{"arch": "uvit", "model": "image flow-matching model", "train_examples": 48750, "logit_normal_time": false, "parallel_block": true, "expert_mlp_ratio": 2, "batch_size": 64, "epochs": 9.2, "warmup_steps": 350, "weight_decay": 0.2, "adamw_weight_decay_other_params": 0}
Rows from block 9, named by matrix and row number. Each number is 50 + 10 x the weight over its row's rms, rounded and kept within 0 to 99. All counts start at 0. After the name is the row's rms in percent of the matrix's.
# skip: long skip projection (model.blocks.9.skip.weight, 192x384), inputs 192-255
skip.96 098:40 30 44 50 48 64 62 65 57 31 57 60 46 64 34 40 56 54 61 53 63 58 53 55 27 50 67 46 40 39 60 49 45 49 42 60 51 56 49 47 47 49 53 53 36 52 47 57 50 47 61 57 38 48 62 50 41 55 45 31 52 45 49 58
skip.97 100:49 64 35 43 49 36 48 53 48 40 54 60 48 45 55 41 36 42 64 60 62 66 48 48 41 36 49 47 59 55 44 38 48 38 46 51 55 48 70 37 44 57 56 59 57 54 44 50 49 59 59 53 45 59 66 57 51 47 49 62 50 46 51 49
skip.98 098:51 50 49 54 47 53 57 51 59 43 59 46 52 47 43 55 59 63 55 50 41 55 50 41 48 64 71 59 56 49 54 50 74 57 37 70 42 36 37 46 43 53 53 57 41 42 54 53 34 60 47 55 64 35 53 42 53 46 65 41 51 37 41 50
skip.99 101:82 56 56 42 57 60 43 36 46 48 66 51 49 38 57 41 45 67 50 82 56 60 53 82 52 47 59 58 53 58 63 50 50 57 55 47 72 47 57 54 46 52 39 58 53 47 30 56 40 52 47 48 66 57 56 37 69 44 40 63 51 34 54 45
skip.100 102:51 39 47 63 59 36 58 34 48 51 59 45 20 58 56 36 52 68 40 50 58 38 52 58 34 49 44 51 57 37 47 50 60 53 47 45 40 39 42 50 47 44 49 49 64 39 41 46 59 75 52 29 59 40 53 61 50 34 54 54 64 42 53 31
skip.101 097:64 49 53 44 44 52 53 57 36 58 32 42 58 41 53 42 55 58 71 57 64 71 42 55 54 57 57 55 50 39 61 35 64 52 48 53 42 61 65 46 48 49 57 55 41 53 45 43 41 47 41 43 41 35 51 53 48 58 61 54 41 51 40 57
skip.102 096:52 75 31 59 57 52 69 45 64 45 47 52 56 52 66 50 54 57 33 53 15 38 42 48 50 56 56 59 51 47 62 45 32 52 49 52 37 48 40 44 63 52 51 43 42 49 52 47 39 61 48 46 78 64 29 57 66 35 58 47 43 62 48 46
skip.103 096:47 48 47 56 62 42 49 40 55 42 49 56 57 52 57 31 54 47 35 66 55 59 50 55 27 63 51 58 59 57 55 57 56 40 47 55 55 46 51 48 57 57 46 38 54 47 51 51 54 61 57 66 39 65 36 44 37 60 38 45 53 52 56 44
skip.104 095:58 47 53 47 63 44 71 66 48 53 59 47 38 45 42 62 40 39 69 50 48 60 40 53 49 55 57 57 40 70 48 46 53 49 55 48 27 37 42 47 55 34 53 57 59 49 70 54 68 57 49 43 49 50 62 65 62 53 57 52 49 72 50 58
skip.105 094:47 48 66 47 50 47 48 60 51 44 51 51 53 57 47 57 31 49 44 38 58 43 43 52 41 67 35 46 37 54 56 34 43 59 51 55 51 30 58 49 52 56 61 56 52 55 42 59 37 43 52 50 51 58 32 58 47 59 52 41 45 52 39 46
skip.106 102:45 50 55 66 47 45 51 53 40 42 46 37 42 58 58 50 60 72 56 50 49 43 45 34 42 49 46 52 56 55 73 44 38 42 50 60 36 51 46 53 44 49 47 48 59 62 54 51 58 54 54 58 61 58 53 38 55 32 64 71 51 38 49 38
skip.107 101:60 40 39 49 47 45 29 45 63 41 44 44 39 36 38 34 53 49 44 46 50 40 38 39 62 41 37 46 55 56 60 46 47 51 42 57 51 30 44 53 56 38 40 57 40 50 55 56 51 51 42 49 64 56 48 56 52 55 35 47 61 48 54 72
skip.108 097:35 52 34 57 47 18 52 48 57 46 46 55 38 44 45 47 43 52 41 46 60 56 54 49 33 38 40 52 45 39 68 31 30 53 53 53 29 54 43 45 64 23 53 67 52 64 35 34 50 59 41 36 59 66 52 43 59 56 33 48 56 33 61 68
skip.109 098:65 43 55 49 55 43 45 72 51 65 35 46 54 46 42 55 48 36 44 33 53 53 56 43 31 68 42 30 31 41 62 51 46 35 49 49 54 37 41 45 62 38 47 44 46 60 45 45 61 27 51 41 56 44 26 42 58 39 53 47 35 59 48 69
skip.110 093:55 55 42 45 55 64 47 61 50 62 55 54 44 48 45 49 46 42 55 60 42 32 63 48 60 74 41 29 57 53 48 64 31 52 48 56 54 41 55 53 52 55 52 56 48 45 50 43 55 38 63 67 57 47 58 73 57 35 45 45 50 60 56 56
skip.111 099:59 50 58 66 45 65 37 48 63 54 62 67 44 56 55 37 47 32 46 39 43 50 53 51 46 56 55 47 37 59 50 50 49 59 46 56 56 53 41 55 44 58 45 33 39 62 54 45 41 41 40 65 62 69 54 33 38 51 62 63 48 52 50 52
skip.112 098:35 48 42 61 51 61 49 51 59 54 39 30 38 47 59 54 65 47 44 38 43 39 53 47 56 44 50 68 57 46 48 39 52 48 47 53 61 58 42 50 43 49 51 46 51 45 71 61 51 41 33 38 41 41 58 45 50 35 51 47 49 39 62 43
skip.113 096:44 61 41 55 46 57 54 51 47 39 40 54 56 47 56 43 47 61 60 49 33 37 46 50 57 40 55 52 43 41 51 42 63 48 40 55 49 50 45 50 68 45 60 61 56 45 56 46 37 45 38 52 50 49 49 61 53 45 50 54 48 53 53 44
skip.114 101:52 44 56 52 61 53 33 58 36 62 47 49 41 33 43 50 45 40 43 49 54 46 53 70 48 49 38 54 55 60 47 68 40 44 74 43 44 56 40 40 58 44 38 57 59 56 53 66 40 53 44 27 49 42 50 48 71 41 62 60 61 42 54 45
skip.115 099:48 46 38 35 48 49 35 57 39 67 48 35 44 65 42 55 52 35 62 52 61 59 55 41 56 26 41 58 44 62 49 65 50 44 55 33 55 53 28 28 78 49 42 22 28 42 53 73 43 36 58 38 50 53 53 42 40 41 55 52 52 49 71 40
skip.116 097:56 50 30 53 67 49 46 44 62 58 57 57 52 38 51 59 29 56 61 44 62 49 60 45 53 56 56 54 41 52 60 61 49 62 52 40 45 41 64 61 51 55 54 42 41 41 51 71 63 51 42 44 38 39 43 35 33 38 42 61 54 44 75 58
skip.117 101:57 54 36 54 42 30 27 43 72 51 60 77 54 34 48 36 44 62 47 66 30 51 64 58 69 54 59 50 44 53 60 53 55 61 40 48 44 33 58 53 63 65 56 63 62 38 56 54 49 32 52 78 43 51 64 53 35 47 49 50 48 50 51 57